A small image classifier, trained from scratch.
Model: 6.37M parameters, 32-pixel images, arch swin, norm layernorm, patch size [2, 2], depths [5, 5, 5].
Training: adamw at rate 0.00092, 11100 steps.
Data: trained on microscope photos of single blood and bone marrow cells, 194171 training examples, 14.6 epochs.
Rows from block 10 of a small image classifier, named by matrix and row number. Rows with one number belong to one neuron. Each number is 500 + 50 x the weight over its row's rms, rounded and kept within 0 to 999. All counts start at 0. Numbers have three digits each.
After each neuron's rows are labels from the 100 images, of 14848, where the neuron reaches its largest size: "colour at peak" is the nearest of a few named colours to the mean colour under the peak. Only what is clearly more common there than usual is listed. The data: microscope photos of single blood and bone marrow cells. In brackets: how many of the 100, against the usual share in percent.
# gate: MLP gate (model.blocks.10.mlp.gate.weight, 768x256), inputs 0-255
# fc1: MLP up (model.blocks.10.mlp.fc1.weight, 768x256), inputs 0-255
# fc2: MLP down (model.blocks.10.mlp.fc2.weight, 256x768, transposed), outputs 0-255

gate.65:557512346457506464562526536377622501601547517499520502436480444492557508519492462473502458526521551595492528574389518454391490496532498517524483439492452536564473539500494544518506542457461499552507545490523601505492483474537494421420557516506536577470464439539520509485461534521517449502459585497554432444545430469534431550494502486528508520554555490440454555546495521519571458444470551483533477488504496386604485394547510474529483459482522496523518476527518560635450599535473428553505508549581410507533508460522486431521505453481348541449602551540488542525530541492413475484393645470451468542443406509450558493529519549548475482449467526467487447480573458387506495448590503532560471451528487539480492450461486427493513584634455497453526522541506498456535431418505583
fc1.65:500548424563473503493514457415489505564490489518420555527530425467528580513545544475431493514482465588524490607477517515522544439514527479566528526471519439466462420545496558471466507439534492432509514542451416480445500494439556577513527528433433472607447444470474447482543488503382513576585474491464442592589509469578545446466535489512426484498445461474516544510590465594514576449478458470568492434472548453482466524622483449595487501528427632483502470521496481501395514594518495464438469510473516501507469487590465449490449403445392595494530540496464464477576544528557472405485572637492461454567468469460504512503408445609551569572488491462528514507500519545411513448551496513486525544533478538478404502517574485457440470519499487463499553434334550528513535543512415
fc2.65:598553464512417493424471440475524472443479470516468489489417478486608462402471531500411594477484395501561481486450537434615507501459482609392501506529575437538486487529601587474502480481494472472483450498530549427473528612543511476476488484564531502491525531499478520479535492452498433490389543450518470474518571521446481599511535486583445450481467476510487539518506438557523510475531491424570388474483474540544437461529486474505592511464525507402462505516506562608474460483551545521527439493406506525510523440457570486462502455536574568501620582583384477496602509533522460555568508545512462552503523547593523483474436463532394514520522447474499442562495468518529454504606461450464513531505505554459461394466559517527545474514548516419420434443431525480573517370556595
colour at peak: pink (63 vs 26.6)

gate.679:482489577479451516501467575451527489538510484552532443449540535443417502620463529417524536506503521555499475607514634551465459435500532457489506456520499526502483520491530488543435459554467531412523522554504482537463503484548460478490468554551490540462424440472435526482459496497492503575522431450434498402497541550518459547544421591385508525434572449485528476512482387457512475501566432448495442506490427496574525415502406527398553435515532512394523542508582466638496496519558478573445442510522370485522535509497461564531516588500467451543646525524482479512506459495537488489471440517396530574494535458436454515474530439438392456524583530570509465540508505440465461538391530477430569534393443530409504547446557533514517492605506542478566421498517553521471525500620495
fc1.679:640471550411459496548497427412435492494504515513511532610457490499569545392538488552534460543516509456515517512463489493489442520572552511421495477474535580507404498420421502485563506416468599594495468510549471483444464493520538437454457470564449534490561436511446531495485484585497506437495491526456407525480454568545548506479454474475473513462593536574485538543489500420489462548466581457513536500517586477492538520520504471452511524568575463494473525560393491401586550532467468521582442494462482454585569459428511505538496505510510440489471519511509604419453482445525447519466465506495599516550500475575473556539469508421437497431468359433543461435582429510593507462539458507518393495518462543442467540394526533558531589465553534504459565476539604525602376424508556
fc2.679:545495503516482534481506415493498541469477519482445542483436544519505555505529564553538472522465532458598609421501528484535556486452449528477484527543481511496531485489557552472477535527505483460511525527484450550441445525416540503448477477568544498495489469567423567538512515490539543579384510516507640564486486493555491503496502393531479478530402414493414571551539530520462554493580518484504515446502531598475482516369575476459511471402484523533497459476530527574472476458567585473538405492504509482482471488516454428448482515451530572467506528591440415549670463523362573547553561532551414556491480545500517477489560396410478524534492542524412476500411478469417502575473346467493547581536501515526476436425469440473438510524466490536488448511632576485462531527428383
colour at peak: grey (53 vs 24)

gate.503:512493491587590479506463506490454452565486524473507432479473473512545521542513542400422473463555520506401512499502509544561473549587517500472485559506396452569423499491525551468445519510437518517506451490534533474483465545515463537450506540523495540518447483473587496541385517420425493436395630445509500443546524435528532531466472478483542518439502503556393596578522515472485450488503416489567510503467461451619487473437439546603487452515516515545589505531470466433557577472600538487483527572502512492433506435443422561493473497574454563483635513411432598492601552482549545565467482492514485466476530560540498497487516460380498358538429568511544515507552489431517535497444464544512446583518498417593480587450503530493474524604467516501502414389533470586563507459483559
fc1.503:511471490494452459473471485491510441428530509433517498479403497545511536483482516566505517493484486482491567433441537463446461512580578494463533361440506537441441630524501443501442484479483402479561472445468560516540512513536437511504525514491428456439530468515432476535524443595490494519525486422520503471483472563432521355473459496495474484554537482457401492484536483627512490604511532511583492573460540556455481455386541579624578465533501497571611440523445484472523546605537453409534566507531434610600509586394534493450542461545498452625539440507526529471460520375472503487479474419517509523553455564647461469551464528543463505487468536494512473563436414571471508463421556537493529471540477478571528488495445556434535498470554519515477503460557508459511549580488447
fc2.503:456510463466571492561537485434450575559553533503515431481474509520510476573496498449529545532483477490563476551431446523448445477517474538419509447449516507486492499405437389453476521488453601538561486402549528563522532483497595435506517520436518495582455487464529545477429487463520530526510541546501491514430498575544491485577492455422547435471570644510475477401498550396589534522450498510563516528482502410545478537637440507468495419604565518515491532563429460532543499482515453488531475507532522464493508422445508522545494557491622425556510436465465500479358452501497478490501579532644566439435556454499589591543429530472484427544473511494519469605561460449453468470549461615481434496480456508541485553580562512522464555507507549528512442495428446439587416449425496
colour at peak: grey (53 vs 24)

gate.180:498432425527496516563451450352505502532516492536521504374535536512480526456498457498529390462388470503493573513443526473481578526424505515496437516532475461413502487593469539528593527543408462495489499523509543498532421499572445561482495457470484536546520522544509441436460547402494559451350548507482591549611540428471482495474472464438563523456525492489399527516443415539458467442451586479485460484435415571486546555541455536456477491503510488512519527531518500570482436531559522533517563455550447531478536455422435510543535406553577600485561543571503564476543413406486452553482532511575488493475435592476444572457493477479415584463469555440467503501516521447425623510427467444566481508546447545486393510478614535486542538541448455490542481588573474485526508464517540
fc1.180:412449501563485413525464551487570622490560626487503508511509576503491494475465622470450446475511565441416581420414418568501481469515498576424505468503487383524461544467526511467482544458456480538460446530543483490593537615510558466523513468494605538465520436553420504593489542519589484609436412559428462455548468459501461445560504455542481482508474455529397557472572499493509516519544496570506405445507457529479480449581491506415434448502461396535505552549451522501507425475445501548508564522395519521490449553490470510480505455464541560543470505549428487405484585484491452521479448459438458474450501428540459601464503522547471471636558503449459565539420496573529607456529498530522443501442516475502494461522524500471592541520530540469445522477533557540503524413454404
fc2.180:555559561497504456436464565593499437486516542516462532569496439453490443568465525454435506569519506469497560466490504516488505452565510480557450475470509465584381530530510466480468474464440573517579524410368466672538579558400548553491575515432473509498541487360490493415401512509480529477550460517513409465520505475502481514446477502519532385437475522505457457426514634559486602495527551481520489501525487398519545497570544545507589486463532431555537556504561511512508466510612508492398534452543528498477526467540422623472427485552528469465427460530518558515469592487552464526510560495513459537479483452527414394505442442451519527529489427513464404531492528542503448537524600463472556449483465579469568542558563513502521410488496531561581462483476453469556535506436451
colour at peak: grey (61 vs 24)

gate.763:524385504521475479518584504480564416483510413481483389489488476511524544453421442538507432451541375533464519559548446515511486544548526456474528457481484445534417523490439587523515464505459467435461587487555452547534469405564545401449473584494455499546430564479487474585515494536530432446596397520529488455479402468521439464463612524503493513482560508443503526559547514542464525504546511405513513432470472539537513472503484419509501430536656506529455505442523597578510523573417417567503494526566515529524515583518492511523504551466547439389521463535547446468558477485479446510537510443489554508444479574484584418502556534483655569528540492457534556449501537478574551508426484441558556547521449407512564442459384430481504505491525556507555588485541552533548439543494491
fc1.763:536561497399556482535528499454548512478549518502488432541515483487489502573445486491489506497477585473468501522516460535576431509437537442556496450453523443543483540496503552454594527427481510571501486456439549572585429582544485456470504512527583510497534517511559458528443543454509468512448590489446536589584519506466498528446537564540533419454466553524532403537434588494409471476532452590450458535539497430500595537540428511525474398568608440501424583429507530510497438615495523522595523477548488530455507503497395514521449484530489557503563658504557464423411530491473588471595506552532463459431603489502519542459515563441586517499558428483489484489491546540559507480458460516400485416435621443427614580506565456526495485534515435522462459504485455526510450422436552
fc2.763:490477524433491567520473536453547430472551445528623416524536499414501467579565455497484532570546474495544451506522576496471439501572488497524569493525467484543517542454510482519471566486409404458452534566524541577476563488525459530485417445564532588518377493507545513487569523508531605601539486501442512507539455554534403497579476523479455622423542539457554454421446538517534575519490401452583578551576482473450531539530498447478498462521535493464504513443462511455508494515514471431503414527461405425529525491538540481528562491439549491586449402494537415496421460511456535588479542437499546539454585518381532421493575503393524467529448493423508410503531565462428455479513472525486503464461430547538448548539479407538481546527400473595441440523422491543557596488543521
colour at peak: grey (59 vs 24)

gate.552:543546463510507477525378466568524580461484513487544456593560538459614553508475537494466528477453554567403442420476483454551502549504526528489499519576525450455557491529564482607539538520526571380473473546457526503510468521477590549462498496612518459496518446510503497491512531428558451531501451505537558471569497412461482443463423419576413524514482434455568503588466506491438504470577493477503523427499520494504425434543514470394562469400541529407573496474516470527592522588562491492550452517416529506494469402508496492539596499457430437569552500434479490469579490451465526468515573568489514434494424541443599416590460533500468436494520533526486477522481483539484567611432530552450498497485583414518543488508436446578493418624523494579496519505590532512465586543546423
fc1.552:586431483541597618468492456442487433553561441574549544439526455447466448553516541500442510408527514450549571623548471504499491520507477460438481517474484502601455489494488475518479585513490527439526544533475572482444506524573481522438453512580545547492423533536605468570511487519513585532465548393474560411460559384501509555463494421503452465431438505460484532465391577523561539506456462426555512471472537445440542490469550471491544436455468507479491498539493515424495499539541472552477483463515393550517556385462552482512522508483493567431483495517527380507519525592619551455479508528527491580526404520471668467462548392467547491497556558465498504499528418473461464557518405484513508500482454507479575552556436374583489541493521453485470425500529431521527548498426466
fc2.552:468454512479578591479574466534547466535494456484622497502460458479521427491566595479536524511436437528448511487498428531583429465538604578596582424471494484534448401491515510518534503501579550468546460483498445496545561511491503537570499607543499429455505492427436467406432526452471506537555443464420494453575459583566507535492483645449545493494556448562519572527523426535447469466467396497432510581479537516428530499566494531484525517544514488427479504448504539451487546481492465504454542469469468537472463512452471586570525514561514471466473481471438440525517493407590455450482386557518441433539528516491496547534466476539470429467551486601556539462541487501544473480432551505426515410500562501493489458612589638537458432457546457515515503435398611452531538436426542
colour at peak: grey (48 vs 24)

gate.374:420547483508474504435502414402541476529454411514500489532455598551434464393577524448461553517545542491554471549470405481446484581568568575444528481646505492412488502424523467434499473453610454535506500480502559552456421519503527507607528451471464531536432524389497471515483562483548471489498466472488509573503452492544502567486496502479565504568546544489478536471424470558510548576526487544510464510461473494475541506517477615456607444396495530519445530515435448503596431468541466510447540590469535497456533481512474455488559518564461394532560538550514523428526441481448638492535596498521609543535532586568491557513486464467471473539473500433455537516477541444491541537530534536428582449585505432553481484467481460480416477538461390485446576624545573581476530526484512
fc1.374:477573542565478536559505487561434556406531440556544552479471582443498594523481528444439497532514419487463464485414466528467560576390500508554432482515500463542521531497632467479381604479561596391549475479479529657428575457460457473508486476560453532477574418507505412536493554502480468537506575459575525461521412419437478542538504518436503510446456495382530484551568427560545535436488482498478415495506510514498502442578525491490431535584439375439528493510484539516413465486479445557537486465374472601519448475551505479518559490466476507554476447510534468540384408429446485464521546588482482537430434493483475484449496543515559488507452523501562463528527434563506605483499495455500456496547562491428494489460524532556436532555461545539561519475498527493466582528473451
fc2.374:515475509458504490399483536439515440495535523542511472493536556446569526575506580485514455563473564422497518484597464553535401560516451483499510520536465577542549459481494497535421459499404484421435539505473475445538487611540506506570478461478509488457541504419466477521568598464531584443451429598481434502423456512534455511535543539513498503584541508440464489498633521529474524547561498417481511535548519523529479542556457540523514453471533519488468503482581558663494487521528479531492481454545431497439510431582493417439529459455579535518479506570498476375534615604437473573412531492462534499420497388515511502528463482563495472469545540426493497455465596469463449516536463483470521512492522512550534417449415359486579479571521498413441561550465384450473440483617523
colour at peak: purple (78 vs 25.6)

gate.572:515519447465576495462437481402428552537560501507493544436483485479542522552481530473466534523535537653505521612507515410405477446590545514577472545509580416432466564451490510432508570522522520481477547487522513422509433553553467531479498517375457504464481516446581520419482447483522451513456509556482448464538464469485478442498513477564509469518475420559458600463534474552472497384536481481476501478495512545525448526592548457487469460442465595560450511397461523468594506492474508510526448467508360469555506471509580468429552417481387421471496514542527523446473534499570494508512544583427404416492571454463548461583478438442501460436444484481466590478404552502479477383583538442643519535535442505504549608529506518498519554546504570460557557461494527483449463509534537
fc1.572:502500484498360510514530533492578494576504420411469441402495449488522504463495434460470624439479624447486575539506547420421541459497503486604573497550583535521483510434561431503445508490508384541515496461532525465511552566481532533438450555439485589508493534406478559558413418551460509490478509474483419525514536458542505520498438550546406461497522494505511368537436501491438525545556466550436405441511390585522474402359565459494495470419536452401459527553493502521524474527460527504439492534520483462495520503467377594461428437489528484525513556528500468505524508509511537535486439503501501467496456516447440597418517486474401504460511618516435430597426543520557426557577466475498501492563581475472563533491578515465528460514453466473517536463485476526468547465525471
fc2.572:562465418415499466446465446428552425517610388561462527516497471468422514515531484488471504491509448580470441521554475469538489586647535476545504513478493491457527525541506517504541582495533534493424528482479594500589464508547471512460511456475547470480510640487410548462529584498471458526496493464530482556468488557490481492376444479518454507501544524490501491458474489435512419494419491427481568496536467568395495654518520540557530495439504557484529540432517410517434588587610390537466432511513471453545528471500528440490553514504484502468478578500486490457627571442579498470554454522557525564458458486458496425625476409567577485406511452438449518466546624452451583467459500515547534510476487526563525538496474428493523434509577456489444521547478440599480451530518487
colour at peak: pink (74 vs 26.6)

gate.81:545515495529506475496479563463603533457591447532448567405492611470537513525482460567461512513407499520554615455495499542435484515409477641450518481578560518402482573553566529495443559508484404461559480533481474490484528507538429441413495464517460487523538494505442518543466465457505562455442501411576568439571472534503494534467456520479516494518524483531465516536560456505550403497556521438531480544551542530600560413482441520593522461437601438484515508383523553530565412484493544629574519452607407513526518510513486560495541438421526466475583449551539521529579497596532479456495453463507368508556429444546467548457454505538470452419496503522562474586518486459508448523477432491523539439549506526467479556408452542442560449526504530430521479604518519475465488440494567
fc1.81:514384604458628512493545509422579587495410508429458501544467498524444497479503554468600495551466536443503529481542475467552547498440450555454483426466404480520506417454442598479575495478504481553479471554457465495480458469493499559432531587494472494432501504588419456600449516580503488480502522522457456484471412528534570450570555492458453460435462502545603458544571413574491508495477554536444434559547521495373530443539541592397434500572486559452538558460537486523468582584433456539523577459524558543426403445540473491589493501490525528522514525490575546494514482526504563484497507460440480473557550557475453496495469586540457525419532569575485491498508502552553471496541479439517562452558470480536611483500553496505513518591466520453576540461600493397418520398464488
fc2.81:373498507515537534513548506504444550536508473484524539544603535580530547443431476445515544471495538526511586625467478478520582509518461535439463526454454539438424467501449418441555449515549586652624496425475481502556516549504540496487481497410402475579526394431501522501492467447582525476479471537511426541466606517478457475482475490513486407515522489466415489556497555458448459533489563570538439456463473483500528616455469532472570495530544527475455444616571467601455549490509481553445565472568507522516407483435456523517459485504574525525511557509494506499496442498462469481535577514638432446505353543566510537551521477490511512497517416540547460476525398448436480594510517458527484557607520474511497522470469467494434526435463502551488482432502458454486480411474360
colour at peak: grey (48 vs 24)

gate.742:491445508480459538496512582499427506552518457487458551429565512468544452529557529453457595513547514575555461438416408403466550446523491531573538413530413522546446544432519528568434466456524418546517498541560536496387522455531492490465525517454494460470527527588540561479542502524413487430503528532542431537576512485493500465568522524384523528481572462512458610532520550568516436470520541466575489436515413544542437506482471526511492543444474484441499543545478547545473554451398469442440529449601490404594424514416470580534558401430438449464504496499467457518516487505579515414481524547467442468452437551426476526540488492418465452494485574614445450571517462574451406512512516422537552504507491459542523545541479518655570456515526603566564462510457555472510451450450521
fc1.742:499502544512454566493521545393568574529398489478523521506458587467554470584423412454397545458498586509524466576490496541449522502459395554531492600581570456487492567429569489510375481493457471519518522526541514411565467509546548471578420472479531507481438518501500500425526554508548534522447457486429414526541560500479516425533483468572399416533497525470525403594522559558548396566500461487486491440513507465531526466487558468418466548467475475477379598517508442565503498502588506467455580469466381495510452547471502433441497475470479540541491514580512630422457486522547537465477558485504465450437586454413534536436522416444428491502519546456490475533477549551556455494632482509652487482504481527478516474558488503448498597532443487465497523456520561472496527509515438
fc2.742:468472415497472547460444416466531410440504495522613472532443532480449478457584506606521533379504423549484437521514515514526534583492507455501488546473410548555500538506485455556460589528506437434434531509546602457494504614578458452532490414541566490546549502541484536499527594517566529528453508471503553470481483502503445530479440507517426584504516450454437627478507507477573438558477491511532554503430490571403495528502535481620459545505440548508458472466421512527419553563529400567595587462432441467445573484431600443551574490505491588487449535538478443489530512481566446420470454538474537523466466508512501414493502455574566530496518430480488575486516474454548559466474460414549469500576519599538504528497462459487515433447532352449384568555518528518476467511483466
colour at peak: pink (88 vs 26.6)

gate.691:523502470511449494445540521465553510527564491476438470603451507517523524615445576514507436489454482523527509486542466513474536426446572441502528460461533454523497516437502566457455455499487496530560416508570460401486483487608554544516500495515479491530408521505433525528409492436460450487420581560517432565449467518453440483387450324434510477453599509613564442537515557479538475541494591546446534458476492488599491511565483352516500403459472480552475535474601528479540494458574497501559453473554549498520515500540521555572544459524488441454384540595473562444507492571495453495441529469433552433548510486447543407575483447471526523570513481441519507448388435522486509528475525466476505543453439506439488506507506424435489521480564563560547451507590595544420436504481396
fc1.691:447457483462524476479556449443395501537489466518532586538553531484495455490425547477486594547530533532484489429440530454545518475554515552431500514496435457447502409480518538397525510503604588508478510555447506562492506499447508389523473454516459399529575494467497439465540450501396527560597411619488543405470422470497490530504584485480504513476471436501446540493441573442518485407426455489515495528561559482491578567399467549466508550509515556511595495513549456444363507570563561567422456537485539505434480472561491519485525520534491504581456410509574457529476398462439427558505494468631452495494560532552470560431549495528539481458504509531525467521521488443489581632504492542506390472525502505573439561639538569468512492505461450530505456459376520493460535523524506
fc2.691:528531541524492404488443526503519459518500464559493486569582521507520475565506501497474497489521519528454456465536461559511525497503491493504512539489521466548559622466511443555452452495352562501581426513567496446460463504559516586490552511445532489537457440506467557489441595493509351466498521474556373495548515572494531454441515479429513380520493539527457518505561477444406532515449593510454588526426522443655557511557586468522523465477501439540433453516494487608543398418512536427506501479536463518499525487430541448485509473502456595445507513534454624358510586506505525527431554506530587569482496439410531492479479421447474565547506511476493477468583518464489365433542478522546557497521565498477461498494441439542579562494498559495580528554481494389451428516473454
colour at peak: pink (62 vs 26.6)

gate.726:497598455436490461431461502436479489416450547543503490512534586557457497535494473464420542441529472434515560598498585520472544530524472499423517478526530509477522566495415470522444491561495522526529505489518478424539411538503474455467445437488457501490465587479445586588495567521542416473467408445516483436477447439445419501418461496533525464486455539529421467514471490510468510534603563488504517421454504416533458539506644561542524471492529519512571487561530498527557463437482605527581424431592627431529508480530534534548496532466480509509571467559528435555454556493509499521453525577468466385472464549410448330521391493483483447473522516445597483403476529499493464427507589481470547574487539470526499524532429487502558492526373618477529557525542533525432444472557471
fc1.726:465469564514528535530579596497437455517483579466571483567580461529512473515518420530607532504511474539526497564560566540444446465583515516489427461525531505474534423463424486541476549539518559496485442457448514470496490476495483448529467577442451498407537430441530403629495477461522511532475485497494592540488536479568484504534520488445495562529469479490529426593419459540499497470507550483485473549539480448519562476464526461436469558474553600517519458467510438440495442552452527547511490480434582500512372479411525582547462530536486429537497475399462454401564558539480489573481454471599485457562576510507563551414464555472456450465512525414465571576537469556456376512615540556501410559494585477613529573464562515492402468472520507560555531446426444446621453526531477
fc2.726:516463529547571499420511456522535508475586544429422498476524459486415507487513564443565460503495557468524481408563425522449478579473533474460405509491495579473523443441571491503486552454498502519550509418406466519481488446516448495412516474414527508462475486582507516587546488517507532484584551548518477503414333518469574405496520470458427531387429618515511530488509455489432619508534615554468535451440518576489517556544477572517480505433467518535504394489511512582433574493501545535502537502547574509430419444539546439482459507573497467427455461510487541508573480602474485418495486477562477458594433522476506491533543390632501578479486482491526510471483536491548528596456526531598446543531514473508500450563465483431533558425586445517476548482568536451413458560487542
colour at peak: pink (82 vs 26.6)

gate.314:544515447498538500483439481505463431402536481557509480587488533482480478572524551529494551478591448569411517539486582487524493470471507549559551458561525404429530464554607534455492554476563436425499437532490454541427448521550516455513557458554546416473509470389613403497519474449416504528513504501474540478499543411457547493505579478553476538436548522520460543537466558565468525595475546485587474500513483415594516542438465555550527531574516472554477487482430553485497480501538625532534527460473499463467541418486495542471524458408590514480543477473489495503525539548528429495506457477487460469378475500422504470449488456539545610436456534499543552525451461435421464530408446549380493497464577430486500568586561518532564519577472689586506515470542548540450559475449553
fc1.314:528449526474513431460497422496502479469498489511473521400460533557485451499543471533553531487559517535440536509586485503427502459397575427404506532463448507532537608455499562479470476497572509540425464544483588482550508474408511534532486482435511540490578571473555507511490429601446479485549499446562499422516520500435520390524474523472478481466618466537555561497478540515519473550432542575488560474514442604531491437439560525562487578514486548546555409535486605476468504511568438607467429473510531522549531569526572570434624460492425536440459378497619490533477463506528593451535418581461480504595504527544473509496530450445636588435516502527528505455583524496547557453445461510483457510484463537494532482492485403560539465452442529566573549449523450495387440448497542
fc2.314:504478498441484467502521482578555431572498501428563483449537467490447485491606522546599453539512526429520492504507459511507458551623553538495574604528526521525485508451546521503458573530521486492509467459494497464513471428454489436403507465582511463494491547573506514523455482568447516487389491561445509493435381541517536526427481467473526539572544517477443612456510409438560472457443500566440494540414486589533448528483464529510429374444483507480581466533480475526522530493516490575538457553548492550472482507453522558522437403524486461511483431517437475550546566486505561476541453464581627508545415511464500618390605477537560405518421559511527554475599443410577577376424451474514544495453418514526398506506539549527449454520492439489471538523509480533463449512577579
colour at peak: grey (52 vs 24)

gate.393:574466418553551411549453462488469547477449546448474497451490486579486521475593511497566504492534487534459452593484547497537513492470530498370558464516527540327424540502526419499549516492593514532615538543472429419521483480511535415550463458588367501444505504542477537568432575452508437424503492525475462362500534476537514456563506487516533429483610531485482557500423486534506489464435533537544497527473569410454493529464458441491516421542571507486504489425418541552532447468486469441528475520479539553485581533498465522519494553578507538481591533500469525527426517463539548504544389494477610529553458574514515504524535598518435526523494491501547606406484461540510524410465451512476590599404575439532507512548543410410439535540449560498468520471510433443486445542502522
fc1.393:519532533511490557468498549459527533490465548518500500443585480502585528421464598553406478478470549461515580554493502448561509547529434550482532515476546513525532514570463464416589480528489506531521382507550572476555401495522623476557559504483573452484505591433522503570625565549487565524490483472482388526494563396524449572483526363425497410458469497517457522520548486538495521534417427547482465452495550443561516496520507490431487632535514459427432466425525538565447452517482448587485554479455503491521506470513547560543450545571529529448531528507502481460467449528461462421538562490503534491469483495542508464538429484444522531420508477617484442422605517565555498468454555477482521538528414513491541539378491492478453548493435513470570375434429443451383477419453554
fc2.393:552514521538419424531423409558522475516470564487522431487524556445566401564518375515494450501555419500539428456472531551438502526489492430516522556597497493478462503519479455471441527403466483390530496513435514538500540422508527511483526403477529510431539479492504459457531473567456533566434510388476560519554414550554581543498494475548548583458506460456479565476548465506510528502513483463549617552429508466521399470406486438572426494448460495525495534542524536478527421523479557562536453531440438437541559500529501507399496502520376538516464433543442449449512646480591557531516592584503541535524584498541474490467489467545537442602538440494428579591543506406565538447544448476440471504488448532554505503536545505424465422571546450486477509529557535483569553579542454
colour at peak: purple (65 vs 25.6)

gate.209:500520450473476485436485432480537515483553444519512491482483529562423531464625446564510494504517375575518494543508501380499468509570492516442557489473461483423565494353513385557497544400616531497570529441430508449524371526463489546472557517402553435468506564495504513530427498475542539475487420431469563492520523580473450463551514498474520496377523513522385455466494417536500552578441540415502473520506409449492517496556555537446491418513543482501489539561402481460528514464533485515590489479490473405499513530472489446457551587424475478516512515529502467504398484532440471508477507415538436514419470539487521471608426548503467556428525458439474523563568434456437462607504460439458447491474549513503474556548479544438466564562400555495467521542490623444411492484489499
fc1.209:447477520507471496523567535553564434544489573479502564519464489508493438564550473532507599472480500414557582570411492501421392540591415516410454443482551547517566534481570501503512544568457524492533493454544505526523524494547494534472484521458508421449521510425509480541483522412567520475379491518456505510462501510558463542602508453551487621474425462563451505564422534522583427501570496467447479509449528463482495374425498453583516518379515501547488401507512521515592511541503487509484415443530414456520525485425449459545447540435493526569505531451451465472502552604440493491510500432457463570526527489465532476569462532511360488516523565451531585533398491532456465557568417460573570523500418484499574550443481419497558399521502515541506532517481490578635564439464467
fc2.209:429510541604470436459482512525480460385436415515480477587474445549453495484455606516574469554489574477402477469531469439522415502464597498554410463569573486554530518499376598629489432551442566444466542492534540522484563498511442512480528538451547448496486482448450517415451482549562491465524460431526483503393446517468564428499521520528509391606527498463474447554566454457468457465497565534515516510507485535465492550495419451439560595586497457444506455543442544518549487524503570508565503505396562597518541529457535427511520538566501485457470519512480583516535562519535545476452405504420499486564574500457403440517518482401520537473533472542534505518515469491583474541507482508491559529486512569441527376509455425479529478505529475520512506574503523398463435528663494
colour at peak: purple (63 vs 25.6)

gate.757:601462392414642567429493566518567500535499429496467498465441560449568503538445515475441535520509562508478484458469562433396520485524529499476553441563525504561458663458560483505490501513486503537492558511423509534485498476434446561525489449470412535407544480576538499607451508503507424481554493460602430512539464535521473554462508561547437404490504545492403601483410422401438514428458526492505504419503429543477521434517542507502387486382521425479540439430425519475541506540449450548544483521477506510475447510529445513514609402502468489469576477476529419490473538474424531498534440572407524532526501481524471531429516444505514514455545491421466505527507585474540500498451532507550511403456538493395505509558523516535374471559456441474546493472490458524506464490603546
fc1.757:457424608557485433557561463509460503494459468416460518487521508538602513451435452541454427627518520525460416548550407592549525492559500584455386500516594462475502452457509513523577417517518468546576416401493516541465529463559483532387567468501524488508498527548553489488520484560572492393485453476443460498465547499495482445479492489426593570531518516493431490472449510479512444520502504499538498480554431544444494510516521567602491569525491494572469502524391538468545434468542523589467457498471479523495531472497409490590501515507541413557492578428375468436510529502546551474458471506544504541476485515478518499537523584446443510519440518511448492505491476404474433619600622510477462438475522564446394585481422557486534497432520534578495492576542592409544467499433453
fc2.757:413559498511491497489519534433459536510537507575398546516514470535396502527525531437518402486576454486476520604534459484441553480459518394496546460475464552545499520540510517426544493475500492598475566462440507481578508430473583506509455523480401434422464573449498508534483470576473514489528552596542504454453500404485494413465525464517527500495566544507523462515495597465553514550462590607449570522500501438448482581501459534496546523576532584588579497486560508485526486535445473521527519510532563420524476560549412518478487473501545556491461393476612463507401540646396529422605565434488488501466469495494498380448481497465609521406484484473481567457637502462539503473477436530549537487492526440531549514524433435430478572491476515559512493517494478552430424463502387
colour at peak: pink (55 vs 26.6)

gate.213:541474530510384587446499489512584371452528491521513506386535479614584501497497519473485558439572532503577537549583451536463466442483523481435448519518543480510440595514469455584488467521500398443517433424604440464483443482456452556487512488529521500479453492523642525419472563610491449509501610439536417510391451419496452485443521533467525524415619505501498457572489411488488566589513462497476514482454437545562495416523496441553500568537495495437484509516501561540519511435426521539467502447451486510500561578516489477521506476500531496494531536537487512489561445604567434437418467462438528483575425479475496477473413524455531563401418495539560525469571457481472440442387442482444496597513453512407526526468419511521429561508519470517536510538451526504499480532524581
fc1.213:475459456411530562580496506467591512525501486457415545535473469435482489600492483547458535606486463438584462507473470562496454510531475521606558546393564522544466528517545481574552547478507515564521532497575407533547500584478485534558503445490485501544448531455534459487457495484486521531515532509453495423516521560564412493553417419500518480497623424542452573452516481522539562516522514570591579493503507552511531517516442503472480409434610556526563557452464522463464462357421540554534463416525527472471475454552394577515472513533517560417537521548508532509460555435432543530481484494472530451411482492415338474494484496481461509558557551479550452445507558528507499587483543572547494427608487506516490500577585545536465510647409506434446557454436506534520472553459497
fc2.213:489516475529477526499509398622563488493494506481519512499458618424557503437615510534489384459454492471504488415555470584485513443461573458590462521550515554415461482570520584624485521517618434478518560505410495376500523472531526583525517548464600521447552477594534528441472500555458552559470430503542579510499494592493546496476407554591409499473472457442496586470502417505546599467427484529539516481526441530473565500468443468554561523518495462433479497454474600516481522500470496496468547465433487513493576435481506469479512466514587486431585458524488442487491481496495520486514433448503515490465538599516483525438533525560530515410578496444494570495430512597600496451463457507449473418504492530502394463465540575477481396399511439510414475505397475550551514488478506
colour at peak: pink (54 vs 26.6)